A small sound classifier, trained from scratch.
Training: 14900 steps, batches of 128, held-out accuracy 68%.
Rows from block 5 of a small sound classifier, named by matrix and row number. Rows with one number within an expert belong to one neuron, the router's apart. Each number is 128 + 24 x the weight over its row's rms, rounded and kept within 0 to 255. All counts start at 0. Numbers have three digits each.
Before each expert's rows are labels from the 100 clips, of 14976, where the router gives the expert most weight on average: "strongest on" is what is common among them. Only what is clearly more common there than usual is listed. The data: acted Russian speech (Dusha).
# router: router (model.blocks.5.mlp.router.weight, 8x384, trained with AdamW), inputs 330-383
# gate: expert gate (model.blocks.5.mlp.gate, 8x192x384), inputs 330-383
# up: expert up (model.blocks.5.mlp.up, 8x192x384), inputs 330-383
# down: expert down (model.blocks.5.mlp.down, 8x384x192, transposed), outputs 330-383

# expert 1
strongest on: emotion: angry
router.1:103107117170131113131128141166098125156130120153124120120127134118148160108108104138127105158145121161096161124108139120153137109119109122145156159154111151164153
gate.1:164117134167113123131132127174171113134135098134130171126121094119096151130147100127126126152136146099142139109107079127112109144147124137124113110143145148122107
up.1:131127108057122141161144168062119147121129105133139104117141099120106157142082131095105131153133088120147136155153130108161142111117150119165111098121125140131153
down.1:146117110134144113097120119137110115101152125147112109148098136070136152136145149119129121145124101153132127109127091117129167164114126155152142137104120204158155
gate.2:127123105147142142093144106144099150144164081109081103095063151178124129094103131118143119150111135119125140090137134153142160147092134096125166137134108152160115
up.2:161150147123125108133108109113166140116106149096085096151044090081154114146130127119127149103087144136106139102142121120131071136094127163175091135116117114130134
down.2:134135120095120145120138122150127152128123118160161161117162129091114081122151167155118146141102138108136110107150123146063102141129128114131155100098121124116124
gate.3:139125163120118137094102161089109103073125107112132163114137064158153105140111120165123115147176123076131117106108129086114076126127124094114145079121066169141118
up.3:145136125150099132195179128121120129164093144131114126154099153141143088153110099125151137107123118161118159155137101156122149134102128120109163130155138123122130
down.3:109139113135109104124103218103133157169133117119142116123124110113111055114146170121168122138084130145149103087174125119151138144116123145159128143114107131152135
gate.5:164131125144112154153111138151183133110123141111145116132099126144139139110088106158133145160133089156125114144127135164119123148113098099126144123132153127151126
up.5:099119121126113108095127126171128158094165104108118154101170069131123139141135120097184132083116080132143163127150107139121118102117096153138155152119154114146126
down.5:150112129112118142107158152129189146082115162110154130147095118120131129145160110121101158132102134139142083098124120133143092136165092128120117137105142099130114
gate.6:155116175147103133101115138096113173106107118118186121159141096146152145123127129120123120152131126134126103120116116144107104117137151118140115116110118100129098
up.6:146153135134135146161163129130129151140133132096083094125089183085103097130154155153157107130071121114128091143138171139163122094132135097113149114179161149142140
down.6:133138115108123102148106152129167142192126121151155104134094090131148113132134134128122153135068123152119116140145159121130104108144108105135136137147116131126124
gate.11:156116133161141108094148112120129146134154141138124126096150112078156139152111114149102103103153120103148138127129148139124154132111135165108069068172187124115115
up.11:095105102126125105163170101108131101135128129132124084137131155152096108127116045128103111099115125139168115107123152056120123126094135148102112124137169127112101
down.11:142115144116119081137131143182160098155170111146122119137103114160110146134108139130119124114162125114135152119144139127121160153125186112083082116107145133110122
gate.15:157120134159113140152123135117154181104151136089128143125128136148169161157146146141105127148098100143120116172072120184188106116141095097128139110093128126109120
up.15:122167116110149105141102085158106081159123121177130121150154131117091105120139096124127116115162153150121127101166106093059153132127160143114099109168158111136131
down.15:126118098142144080173105177149158130131103174145120125109125164086153086150155158131097115128026145132128112126107150140136084109122122097128133123127141111134117
gate.16:144160132114144132085163103086123078126176111115122178126076098103136133104108146146125103152156122085148110166093115112160150127113073110154084144175168169153206
up.16:086103139108131136132126145062090137149159129134144153143096101113130104115135166104107102147103148100151097102069137121130147129135137130155114144167136115144158
down.16:162103100122146086138124083163154139155098141166131195091132134180123170129109140153127095123081060119106120163131118142123105130144127118148131113139139132124233
gate.19:108137132178125157106149149163076137133128110114167130120091118138092144111096179161120135122158122155109107141125126100119085128164113111139115144107124137166132
up.19:122149160160132113096106135122147096119151138145140157137139116132105159145146149127108124097150124173122072114116060142128168122098125110122158130081142192112166
down.19:131173117144160153112165188097115081164142144129134123078098154208101141123112147129129130131086142089133136156128162124122184152136166134070119138148097117104165
gate.23:121123097148108137109105112129160150135109106122069097136097112108134117151128155096120106109077114155135125139102121114139124130123101117115131162161149147141124
up.23:151168098145125144139122148141125112100121116105132161127090128115131130134084160116148097156147138120113131157104113145160145159120140134132110137152132125107161
down.23:121113078099143121142126115110114089164138093108122098144104148117113108122133116112175121104100149101117161137115093157125115130110083139173097112108113124141124
gate.28:129092119136118145059112122151132113123096138169155151093158138139162116138140102133140131151095173100179114106126112100142110135070152136104105107116183124086114
up.28:094098110096118113107082155162100106141141152107136146093169147088149130134159093122116125135093161078169123119104148106143125127102136119121113131115149131087120
down.28:083120165140124156144145130116165125152094159090115109106112129129107074158116164126053187125106164120089133117142122143147116160126106122143106140132132090162128
gate.29:139114163093119128143117144110145156178121120156107152098107148128158148128137148137132125094173131167135137123111068117084137125152135160111117139102169111106102
up.29:092095133114119103179121129149113105160137098147161165154117120124134144116128147125144142102144170150116132122107104103113132110186163123086121156154138114110137
down.29:133107072125163105084134113165179103157151113133107164139160114119119103116122154107109105109113121118145085115166122088181132113152149169121117120116125165137127
gate.32:131121093136115105119129114141174122098125146128101084113131134070128115126149142171088173113130126099090124109123173126175156145131129109102135089136140151073136
up.32:137129127132160161143122116090110133145186169144117152126122080126109152112110148114138119176119191138128147128135163167119115131125154136132094146133111130136151
down.32:144107166137096173127144100161127151064139161113143125169170143133112083133092128163111132143158151099148184131130091092134108098134138167144120098095144145124115
gate.33:147119102117096157143100165119109117129116148133108092168132135117169121122076149092114112137146159121135154117091142137174148121126150152146113112121138043115136
up.33:156109162115144120073127103094128150153131144122161132111101125128104119121171140151156142112079115098106110140113142140086138143113103145117156183164134179134120
down.33:123142121117143101119131104144134137094155113089111166185102174167096136115104100135099127144093125110130115125154080160134138110104153121169141138084130125119202
gate.34:129124149100108123113119139138121097147162099137113166138121143142158139137151112125138188138133184107120162133102091079156125131127120130147163181121099116125089
up.34:126138117159150143152133128083119115128098139125148124160125106129097123088132136137130115119132140131118087112159159137099140118147150128099051116184166140135143
down.34:125114159146094123129082173122147131127120110126147116145128180100143159146151161150091104122141115151136092111125142149112130115113194110125098153141139163146128
gate.35:106124164144105103090140133101127115157153119121152131149106134104142123157112112147150151107085117204117163135145117094139107151109133123113086128116133101135140
up.35:140131103132155149175113131179171182106083148143121129130110172141125105116133159115108102134116155109148085102164095135102127067150149121130167097103122166106151
down.35:168149155114152145138096158070118125089149126183086135151124110124146145142149108149116113115134120096163124147124137110105123112129150178119119087123120094124061
gate.39:096141121146123138151151130145130145110101137132105100135078126135146134115132117099111132121116135116123127112070121141163095140178105102125147153080146136119154
up.39:088152135156141147115122146162101105140114094126113133087118138114103102155165156134114144151133116097125091124121134105168121131162106112125120192111122133150184
down.39:135157132126106127136140127075140182108124153108173080107135100171099091151082147110099096156146186105113121143151179084100159133142107105146098138133127111143139
gate.41:134164131115173153164140126101166116098097141123127153096161098154136091158097112179137135193133104125167141148151148152131090089137104140129141115129114148078093
up.41:088106101151134121120119146158102107127124137106141120146118122151114111107096138161161126149128119116139110144134149145056136108082154135107180150135100129129129
down.41:124186114077149118143159161112129110177125079134131140087090123123126165100110119103089147151099134155103138129128171140122168112148153089183111138093134122102121

# expert 0
strongest on: emotion: positive
router.0:150132134156141162104156127144069089139126129150133107132150133116171121106126118097125130104168115182131141125089130124143178130111130101139123112159155158173088
gate.0:155130153118132152112106159130106121140154150154142114159146115133136089151147117151096135143175127145152116148137198181136141134124126130114127106176190165113132
up.0:135116127123131124153177127118130109107109157089110119086117121129162139120115122124128150173121152108125158116141082150115098118152094139129104111075129099140127
down.0:142155122102140069158139064144106143148107123113088163136105126116125162104114153145073113124079133117107120116111112164116108153098113106107130125134143116111141
gate.3:090102128113145122112138130103139130131108122149158113139114123131116122157134143069109141136116190186118138139116081085155122133141130127099160118170132116156116
up.3:096094126189159117144143121129131126172100159152175111133184125134128151141128088131149144114113140116088149144162112073137117151178099122115139137144112126122116
down.3:138089132131155153153099176094121129136141127103117159145062154118147127121112082169089134139122085080137107201118144147148124125132155136139129159147084130136108
gate.9:087074147132132116118172132145099114154098116159151150087134136122126124092115121122137137080142104148094101150089100136144130160131113130119116134161116099150128
up.9:121081133155154105126119150129127148140130116111101118100110139148124109101145087117163124148118139100112113142091124110154142132132164110121137127132119128157138
down.9:129146090125126180132123111149148095142077192152149099138112132139153128126126116126144169111122119122134161088124151168125114128118099117142093134099115144137115
gate.11:144140113106143108114113147115108119124110093157128133129155102132129185129159100104125158101156089155107113119115157156107131110100103097093133113138093148134113
up.11:167131123114134107107133122130099124126114090162076136119141146159126174121156096132145117120160096170120130130125161166109127125101104125108106130125119172113136
down.11:127119126139125123148166146137134072136138107124105165105167117119159144134117131123058115102119083108106093147121122127129143174156090126108141144131123175148204
gate.16:162124150109123136096138118128120126139128145112134109099163140110140153115140141168125150116154118146113138092143100129132153140130119154117117138078130156105137
up.16:086072129146136126155089106112120124144123126112155101106098085090123151119123118124107111136144148162107145175111161131099135119101139121135140135151094146144093
down.16:156141141113107124097102112124157168098122109154115135098104140079143185145173098143160180144103120146114109143101127146172147150141116133148120149102130140107173
gate.17:150105114165112131113107113131103115138124105094152117149153116100111095164147085139134140110150151124175120162132116143150128119069118155151131121134116124082101
up.17:112123111117165115113164109105140118104119121135146140118150138090125124123154117118132117097129148114114088125125096143122093134137124094137106109132160123061135
down.17:130121178114128101137157098171146152174115143149111131134127107081136067138118138138120108167103141138142124104138143104131133125135146129107147131117127144127143
gate.19:142143123133140136139141136108113171144170092122146110138116136126128125088119129139131106079125155131121102136120122105167131135157125123140123109149157087114157
up.19:160147141147125125173151129116155112098139164157119128079136126153184134131109120124168114146180122116078145109143155151084131115115159154110132115125121116140096
down.19:115174124126151109167122097138156146156105136120134150085112110114182127153118111094121111141171118114110124129095095126152155141110122099118155116137135135113135
gate.22:168109122158119125144139124142197191108148133134148126129109114136129120097184124135073169125103143162131148102104118138098157107119146164135104131128159082089131
up.22:139107092131131148067108108160131165140107138120139089119134104095126123090162143135109142164120146193129175166121150091134117142135123149142114187115105105091130
down.22:091118102149158157160093097135138133137113117141109082071150103119127136116101181127116113158116147114148083179122192100131123115138148169095119121151130117152074
gate.23:131108097136130115139110141094106130117100117143160102158119135145181110138175104133136128156069171115110144142103129170133120116106148106146095119150129060148123
up.23:134110088142139127149131154085155122118131120155125104155124127131168139116155112128125123161086152101095161103101140141113117108139165100172107112136129093129075
down.23:118110129149134166114117119121160110128144135153157145125173131115099153111126137101128109126137122162126098137172127108112161110159149157089114117143161153132144
gate.24:131155102133103147131112162121134138132143134126170126167110116090120131106123188136113101123110142153111117153120156130175149125133124127172170156147146119167125
up.24:144088151125114127134138117132114109109078134134076121083151140167153138150142071121145138130137106127145141099142094161111099123135126093121102134136092121123119
down.24:113160151132118140142119143130157145125136152145147106173109147101166118109127145115122116151156092131092141153112149191127147116135109111157117140119174177138139
gate.25:118123154116122139131131144082133151094120104146102108157115149072163121167157076146096155123161132121097154178114126131172107133130131122114128162145144157148167
up.25:095117134118124157129098123147095081146119132133085149151091127111143154127143078103092104107163094154086122147153111128116127132134152115137119124141180166152160
down.25:119172162136140149128144149111147147122096157099120118145185117113105176137162119107104087131149095118090131139134090130127113121143135127163145121127116139116107
gate.30:125139116115141103153131109163127108124105152160142135138153145119142143119145127087151129118131083105104135136133146122149165139159142118136106116137127149107160
up.30:147116170122146123124122145112140179123119109116139105133104124151132102115107151144126157149106176149161136147110099160136083114130112141120168136123130074127098
down.30:115114091149140121137155174106107150136114118137131074153149120084093162119135154117166125127126126106113097136127179132132097136111158088163102090107121087128074
gate.31:117153142099128162092089105142121158153135121095121115104150118081181107152121129129171140178151128125153151144125076148131125137121129133107180160117125132158135
up.31:168128174155121150144151111131131113100128163147130114131137140146113093118075123109141090144132149119119140117171133133132132095129127112114137107155152136155106
down.31:110122138145123154091114143096169137102139095088094104101115122119160158124098113100148099122191130111127086163114155160144152106091139099151104127114143116145127
gate.32:096139125119120137142111167115125116124120118141150167112153158138130140126120147104118092110145099125156133139130075107123138130141149170146145096103130139161129
up.32:122163081116129118087155142136118156117135123130131109194150116063090111165136121088113132125125061149094132156121152128135131138121114189111130143111110098133112
down.32:156110124102145130132101161110107153151094105097141097175162147171123115129142112138124145128120149119113107105146097099092103148098103164159122092102108125107073
gate.33:116144139109118077108112154120099159147135097117121143166161105134121129129127140132096154146112117190123130109100127108159121136142113129153141132110092146118109
up.33:145136129141128093114135129163121132149121160111144106171156136131166111123158167116123133104148120138123118132097150146118159127105139129122078169113131152082127
down.33:139100128136106146152120127143088116131076120084150078138097180140138093132145140132138135177119155101139112139123162122136129104143149152097117097128140130122122
gate.34:187152117112142148128124100155109070144175116126101130113115134155090151130134186143095138108156113175130157097152177137162129153127101137146086129128078087099114
up.34:159165123111109136140114142143114119134102108122103159121114116158084154135101165114117132096123066164136164112157160123167132121127100113094091126131097126149108
down.34:147117158129135140120173124151112123147113113147125105137128150084107123119150090112139120127109127052121151173134140128087138134119137147108114110138150146093118
gate.35:098139112167118142123151086082113090174163152139121088160138137138111133112146152142169111134122161099145135150112137118126111111176158112095160122155116147118146
up.35:188105120109122107102104196137129149103186114127118155130149125084102180120130165141164147123153132144148123101127125134135106119138135143129130156140124165135175
down.35:129140142101152100117078152076084111146141088125144132069122164158139175134141113116055089093124162129143164138130097177117119119147114124126095091157093139160185
gate.36:136143080160152138127149089173123162125133110158112106148145105147124096147137125119126142130156088149154168145146180159137141140179137116107146128188118136122105
up.36:148109106114136123147134090141107188101150134171131133163153130166123106101143137123085145127148097147144178117143179184158170122165125115107139132179133182119146
down.36:156141122066144124158085131110159104104113126112129136114158129135128121116130140123144149149087149115158122163150122116093152116134101133078129119152130137116116

# expert 7
strongest on: emotion: angry
router.7:121108113121145114104106103142144081153127139168132120111192126116136148070129145130103118132144097147093174125180118128130179119141123161140123148168127140145153
gate.2:137118159138154118166107158118140145167121144127134139139130148165216129130172125154140085162131130167136125121133080162132139101114131103149130130161137154148105
up.2:137126181099160099170122146086133139126124153154131147110169132162154151122153121124129099163112122152148118159161073136144163143146112142106128122124125152184120
down.2:105141147139141174113132117096123156149163083091125108091174153189120129142081101129116113141130132111088146084116112123162114140146172153149147130130137139155095
gate.3:160146167113086142164071121123120145099145126163116128143134154135157129154151132153146113182139154097164153135131132136152149155150144106115134147147078134106107
up.3:123157134101087131158096120124090141116118114148113110122178125145163102103089167120116127117171129100127097148116138167138160132165126098121174135150151119130148
down.3:131173172132121100139171129126103081117138115190048111177119098172119159130131192118170107109147172100164119135146147103109146127125206138136129101148163161092127
gate.4:129126102123127131119133092149149116161114122132135103150138150146132164141165161105088104138091103150122126129124119118129070122131124118106121155141131121145130
up.4:137137158100156107099141133134163109170140115102151126105124109147152112137125152144113103147125107156120145171149139126079142124102130142142102123147153135092167
down.4:130126156163096146090121126143102130127086126120114116098136165117147125154128122120121142115092178096138157107135134122138095140134111184155123149123130136140094
gate.6:097150156096123144098139131099104146139146122127163149119114125093106128111113132092170118090105148123142109105167130172158181116150123124156088151106152063161153
up.6:121130138151140103089114134097120148121142107114152126107157090128083127150165114136192128129100155135132115151176121170149138123116116118139106139113141085141112
down.6:122159095104137102130140157128128128110138153117157155141131179120116136127138145101142131142118126138124119123161145114088085122131146137122147130171121118160114
gate.7:127092114132137096151137145142140094145141115138163117134049145173159122067175101150135143122121148124139124103142103164160111123096126126164119124138094141093127
up.7:159115114139151116127142127136114095177104143113132140131076130124142131087137117104079119132110127123146123120144101148183143133082102130138111116105117137127169
down.7:112123096109184177151139139092150148110111114079120144084137118136123109153091143153147136142142100142114154139117138168170116149125115113147144128109093099129121
gate.8:157110131122132083147113120092131131145180129119152140138145125148107113130113146160136137152133129135131150199138140149127110132134122116160151102166145149095107
up.8:158111174174112064163131114118112149126160079100170187141172123148142136126111147140104138143105095159132146149118154132148112119120109108119164131132132118099116
down.8:125130137110140113114133178139139126115134135086125110149141213152120092122157081153116107133166085137116130170137098107130196164114119137100144163127114146148109
gate.9:159141150108094094116141124130126124120079087150148168149141127137146126128143124144150157126134113122126150129132109112120147132129135112106123128156123133174142
up.9:113156100132129146098158132087151091136075120151137155095138122095139121151122123111132126122114105142125154155144113090123119127136126118145171085139119150106148
down.9:114157120091107150134137144104154121116093163111153107103192132086111107140117099142110131131098139140133170111150108121121085130148155109146113114133115126114088
gate.11:116141130138157123144136121165113149138099132127163155106103143171124160077124152165160163107128131133091132087088118167113139143108127125086157095162130177159136
up.11:116177111122174103136138145157123147067069129140145158107127160147117134120139167162193154120118132128106098120138144147151145107103125159094101084143125133159129
down.11:107104200100144124139120105120132137179144122139139120088120145115120130100080187128079130094114101139149155136128128167161101131141102093126105098126130143111112
gate.13:132166102131118132109140126169144139158083120100154148136102187147099122143133140126104119158142139158107132117154180124126104152093119088168174133183119113122161
up.13:118129188113103135102081130101128115118139139145118139124145098136184139120154143139121144114131137106160084147094128138159130129151139145150098092116155175139150
down.13:119178095113123124104151126103111134136142172097125143140119138085127096142146141107098111136140098148116155122151114114110094140131121137145146139106112136130116
gate.16:077174106132108123108175139078137126099082153137115106142134143102101136120133149078100112164174102182128129096103117101122155102127120133143104120192141174161121
up.16:146114168109145120171120153086191153089108148144134140112113122119115115088134162117142135151106124146084134114104146168170157128182091131153110114135115131121122
down.16:120137127129155128148162106121117108146094100122088117160137093138140088089146162110114083115152133147128115087136137185130180119093186093145094138134147123125123
gate.18:125118142107141127134136143067132133174108117113085133184148081167133131115098138112138153109149101212123132123142122129102124125066155130116104104111135110101159
up.18:133123127121133153185139136088147139158088105126122116174089106177111117126101146099162185093164113132108140131137104159127163102129150133162098120126141133127138
down.18:128116174129122094118132138132138102157098126093167145136116116167112155132152155143155115088112128145127109135137157096120156130144156136142091111086128120126093
gate.19:145165136125123089127125153155128138111115141126085108121099122113139134120148116110121120193118123130141162125120116147132118123102112109135106134093138136087123
up.19:141113111095117116133152150145101135106087115111127117172112109177127128112107181115144157167061168115110141133137123122109153136144109119103136183109112144128111
down.19:180101149149117143140101150101128104111133119139088136147165122158148171104141128121127122155128136086145140128114169127149158116154210164206166136148141136126115
gate.21:116161126100134112155117133123134106111126127123108139134135134132134154111090115120096110159096140102132133100144139166141127141107118179113165144107140131140130
up.21:154136145117120135126151122111116144124141147115115130118160160148124131143142135114164117132166130143116132146113133080124125107122124129171150133115130102119125
down.21:186159118118145157131135108146125145123111136160198121125132101146132207151092114133159108149116109105137114143152131154118141138102140111112128101097101144132115
gate.22:148111178138130072100120120115132093152132132150142071133150154152131086141140086125103160114124123120111138154100132183155168140118130126110090114102170120134146
up.22:131157132127092136149151130143117141103111125098068146163128157132116166101143152152144136149107140149156127129150107123117150146144136124153090113119107141123107
down.22:150137159143112104134151149076127096141110128124107138118159147182117104133112149117106138139173122102098124122121130172084100138138190142144086123147100105137057
gate.24:137146137094110109085113110185134127109160136149147120123180168163156138147118067117188160141136181134112109139095107112166117129132143173142103152108128078122109
up.24:144147145102112108129109107202143137129138152157113114124196162119146144130121083106185138148117154124102121126107103111155114140134143151135113161100132091138111
down.24:126111121107129109127118102103149139104154118137118073117100152103127107105107133153162121113140128146150163177128071112109086136122107124166125085125165160132133
gate.25:138144177135147135102138097147157155139134119132111109119120112126153122146145124128086144082142136128143139131122088157117133146171187145132133123111144086081106
up.25:135126159127123122093148117157154126112151119156105116142167118131166168152125127114107148130148105141156124167089147123064128135130184105119129101121155115111066
down.25:107056128151143169106124101094164111163165095078113175154120116084142133125156152137133119121143138151154111118164097130114149193145117128102133168127119122150160
gate.28:109144111138116093112125105089136154100115096120161092114160152130121150134146067111159105166155130183132091116132154148143147111177133084090136118133157133169170
up.28:115113091110134125108117116086106150091144134137155081158176140114120145144154119127149105119130108140137102123113147119113166110162107119098119117148174151158150
down.28:144146111116131115087123146097171118107098136118144151130171138165155161102095164125133120116128138154103178148139119090137090084134141135134117120121136146117154
gate.29:098146077137117121090126121178112168145130129119113107122171146162131155100152131112147114137064124149113103125114108116085067114103127110165104184145149128135082
up.29:136109127127146149172124143135093126151142110140154092115114105087108149137100085130118093137150141165140192129126111115080140124144123120075126147133180115128119
down.29:106143117122130076132138161130082122084088121132122094131106167149125153142137099134079147149124134144133144140108083089121173143133124094127103154131130124132184

# expert 2
strongest on: emotion: sad
router.2:096122136107131119142096119099144158160138112116097120120106105163094115173142135115097120136100140089120083173130150126154143152127114152135107127105136099097139
gate.0:144148153113128152109185117157123171112095115129147110120144131146137135125141082110151075148152083126134108112117179100066126115170144101112153113124139161143127
up.0:127172112123127131109081141129129073099150153127118114154067134141111121126114168131133130114157144121107126121147085100166170164131120131122138126100155111093111
down.0:093137178188121139143085144153142153119133162110137125120123143144148120133172118153095123133111140119118154172127116135134078135118154115098105097191100140141172
gate.1:143147105166182138089125126116112123143114128133113146104106107127171135098102134142136103117106169140111146124141164115174121131105183139145115148101127147119091
up.1:108146107166143105136137108162134174091168120141132141123156131155120073079144168122079071126074128119144135118114110144140092139118107114081144129151127141169117
down.1:095151146108166136111160072115143130117165120135110169156126090157145123125104139103130087102135117132132152118159114161161154102114118097138111123152144128084121
gate.2:130143172093106110077103112135135131145142110161112170123147115139123135155133098106121121125115157101154141177158127106154124120139161104115151105143133130102100
up.2:151136125132162122125091133110096102110153101137097132110180161143129141140136108114121163112116144056120101128172088156102102155140140137173099122129135170135085
down.2:161123144167091186138113122124125092153119137133113118093151126137138151109139137130163124106143112163104101129116133131121101114134170137104145096136115112105124
gate.3:157139124133156117107089120127109128160128102128178100110141139145141136143095140134161107113114132138119154104161102082140160109138128122125123083111146135139117
up.3:104157116139127115130114146099160151109114128120110109106123100140145145137149134150119133151141187149125107079127121126117110090182094118064105110155120132126165
down.3:140184140137136123140132164118142129082096091135132115094130096182134169129124130127088158131109167099130076095124122104157124128097153113076084152102134115141142
gate.4:132130147124125169135111117171143159093118123153121084106101159103141103134079101120138133103097073149187125121147084156148058098109136110188136148139130140141167
up.4:147117150129114164145143128133142153087117097165160078128095161134158098153093109148138118116139081147174149162129110133133143104102125133165119146125143156131158
down.4:139126126140093148119103095145138164124122136128144127172108159087117168117124070151141136139165159148114113105112127165165200108139137124140127127113086111153155
gate.5:126140138146120157114117101107119096122126130151153093139124188116121121145090126102138151108122148167122170187122087104090136131123127128126117157099097123159084
up.5:095109156107144100131117110127144157148130128095115136129091130184144116117152143153116131138112154065129093137123134091082179124132095117145145158131124125142154
down.5:122099139093164115133115119102144102161171123164160051103123107093150102136106099126159097083155155102104140125114150125157162124133170150135103138136130074114105
gate.6:134145137135130174107133159092140170161149147155121109174178108149151118080119192139163124143148117141110099174145149098135116120124149134136141093146124121102128
up.6:127141163142142127121128140119145090153100120114141137119102143093125112160177104135128124143145147107161157159096140160134164116130127116119122075116131133127143
down.6:136101164141114126119068111142108151144098119113115112154120086147123156144191124119117151121093122135123134135092165158101148130108088100127135125136123173109116
gate.7:109122141117116130132120175128092123164155117104153099123116092141153157121168132146147171158111150119174139125148102152156136102084101103116131126141127085153116
up.7:121142155122131102168157125085133143132103097108122156172170153118143110132148154125134137149107114130100161122102124137142166110107111091157109104143087138168121
down.7:134156163117160153177158150062141180154151156141119143159082067111142114137123126102120110089120125135110172159119116165180094125138077094145127085126111153139132
gate.8:125121130140156110119152135129132114141143085137165115103094149129089122100155141177117140179101096154144110138107139158117118131115117121156103095161118145104136
up.8:138096132151136109147155122159149149156145102100150070091135097087084150151175159162116101142155102136105174125102125147127126160086172147152154090134137145150104
down.8:115142138140105096095141118113164101137085126092158109139087127105119086111090135106164089131189117106139126110077123139148085152120102128159115145104160098167106
gate.9:141130101129116126171105088104113139174144125096097134135129122147108125102126152116115086148096117150098112147129115157140094150094160074114137099114150119119169
up.9:161160126095146110104124103131100127137132106133112112137147124158108104136104182096150105146114133141097095106145135164160102136117152128115139107131165111137133
down.9:151132148119147090148103108086120144101092111138103126105130136147163122117112140139160149129081132130132083147122131145114139110154122123123084130138136152139095
gate.10:124144124111130082095125110126120098136147143128102108095124151097098167102146139109121142116127096183152134117170115115148130178129145142166089147097116128168167
up.10:141110131157131167069080138126152090151095148129113097119099149144102140115135135142131126098124080197124119103152139140130124120128137149156108124122109132152166
down.10:155133139155117108156125160129128076185136105115133179123110123166132117148152179117132145134087135195106122134121122166132155115149159105110133149129118162135148
gate.11:154143142112147064104185132150105102146157134096159126146120120126099097117113115162118177124137124147121147138145121110112155170108146073132140151150136133146137
up.11:126108151145099146141130140095100129147127126137136130111152113130139132102124143130157130090048166132138082109121157131078144116142144124126125178081129119142105
down.11:140103192133145175141146143109081140166153142146139148106124094138117126135147123120144126087085155097163096177091142148103142138134123132113105143121140128144132
gate.12:111117086143122090090188148179115091132096119141145129155142168140136148141102113124148173126118138144142130148097112128109144100116096149106105124149090136119100
up.12:090158145110121178123088128095123149122144154125082107147106105128145092089104132141109086111161120119141147150144113169135124121120136112117108092169097153168123
down.12:118134127118115149110160169152145153141153133126145160134122135139090136119099087158179126137121127176138115125123098114138140130110089119080141139129144121128123
gate.13:133133125101147125119114076125116109152136088132094114136157106136129138119098125123122090143186131108147116132107121121105080110138155166089131147128101126092120
up.13:079102122082117109125109096176134114137163111128173145128137116127148148130130116142097119120094125129121081116165119125118157117104145124151135152120116125143173
down.13:075123117161125127070128160151104141178155108167118161139155157159146128125114185100094137104163119141121116135150162150130122142124141155127075155125151142183150
gate.14:125092115119111104168112094104127091161104123116114117084118131128139163148111121125158137103157123153144141151112123141138149122139125117136143130128147158120096
up.14:158112141130142126150094133159072132168119097120121078121098141104117094107174093117148136134131095133102157139081155141168111131157130140145178154142132132123122
down.14:104113110120151124129161126155091145148104168118143164118104154133139096147147129149160149141082090111126114156137122112086112103116175164153166088156135096103139
gate.15:121121134086124120133120135165169122176078137116122099116124146111125116107111128122108162121156102143140141124121102133133147102122100140118145116137105125136113
up.15:120084101169136122124137088133156136158137107133166194099117150067115134123115160123104121075099106146142179104097116123164136127098147133129136140126137088099152
down.15:154136064119108114118110114069075115116121108125114162144154125168139105119133139097131083129103139103146136140134150152128158159123142113128151115106111135112121
gate.16:163144126150137104093128084147120118122118155133132103090122121124117158120137146098087140146122107180151163138133126110083141106148131122170149127155102113142095
up.16:106172164042126119084135101121133134137155137079104163149098118147116132179082111121161140160090127116147128158118105091155131089121148100125102119139136130163123
down.16:115143121137114117101161135146086179122139162122158130108129107167103168137128146130137108134102130120152136118149094130159122065115106117114129109167125127150136
gate.17:170157145127101144164159118095110128100136121120135098138140130114156167089111101134135166123161117137153133125128132142157138125109127102132154177124103120144097
up.17:158158143148157109104186120121128089120072142090104111090120100095129113138123170108147136157095169147175109135135177090148136126142103089173106145149136123118155
down.17:108143099142126097141122134119126122115142118116151114143135078120130132105102099108140122094136133162151146093141112110158116096113099124127139120128111120094090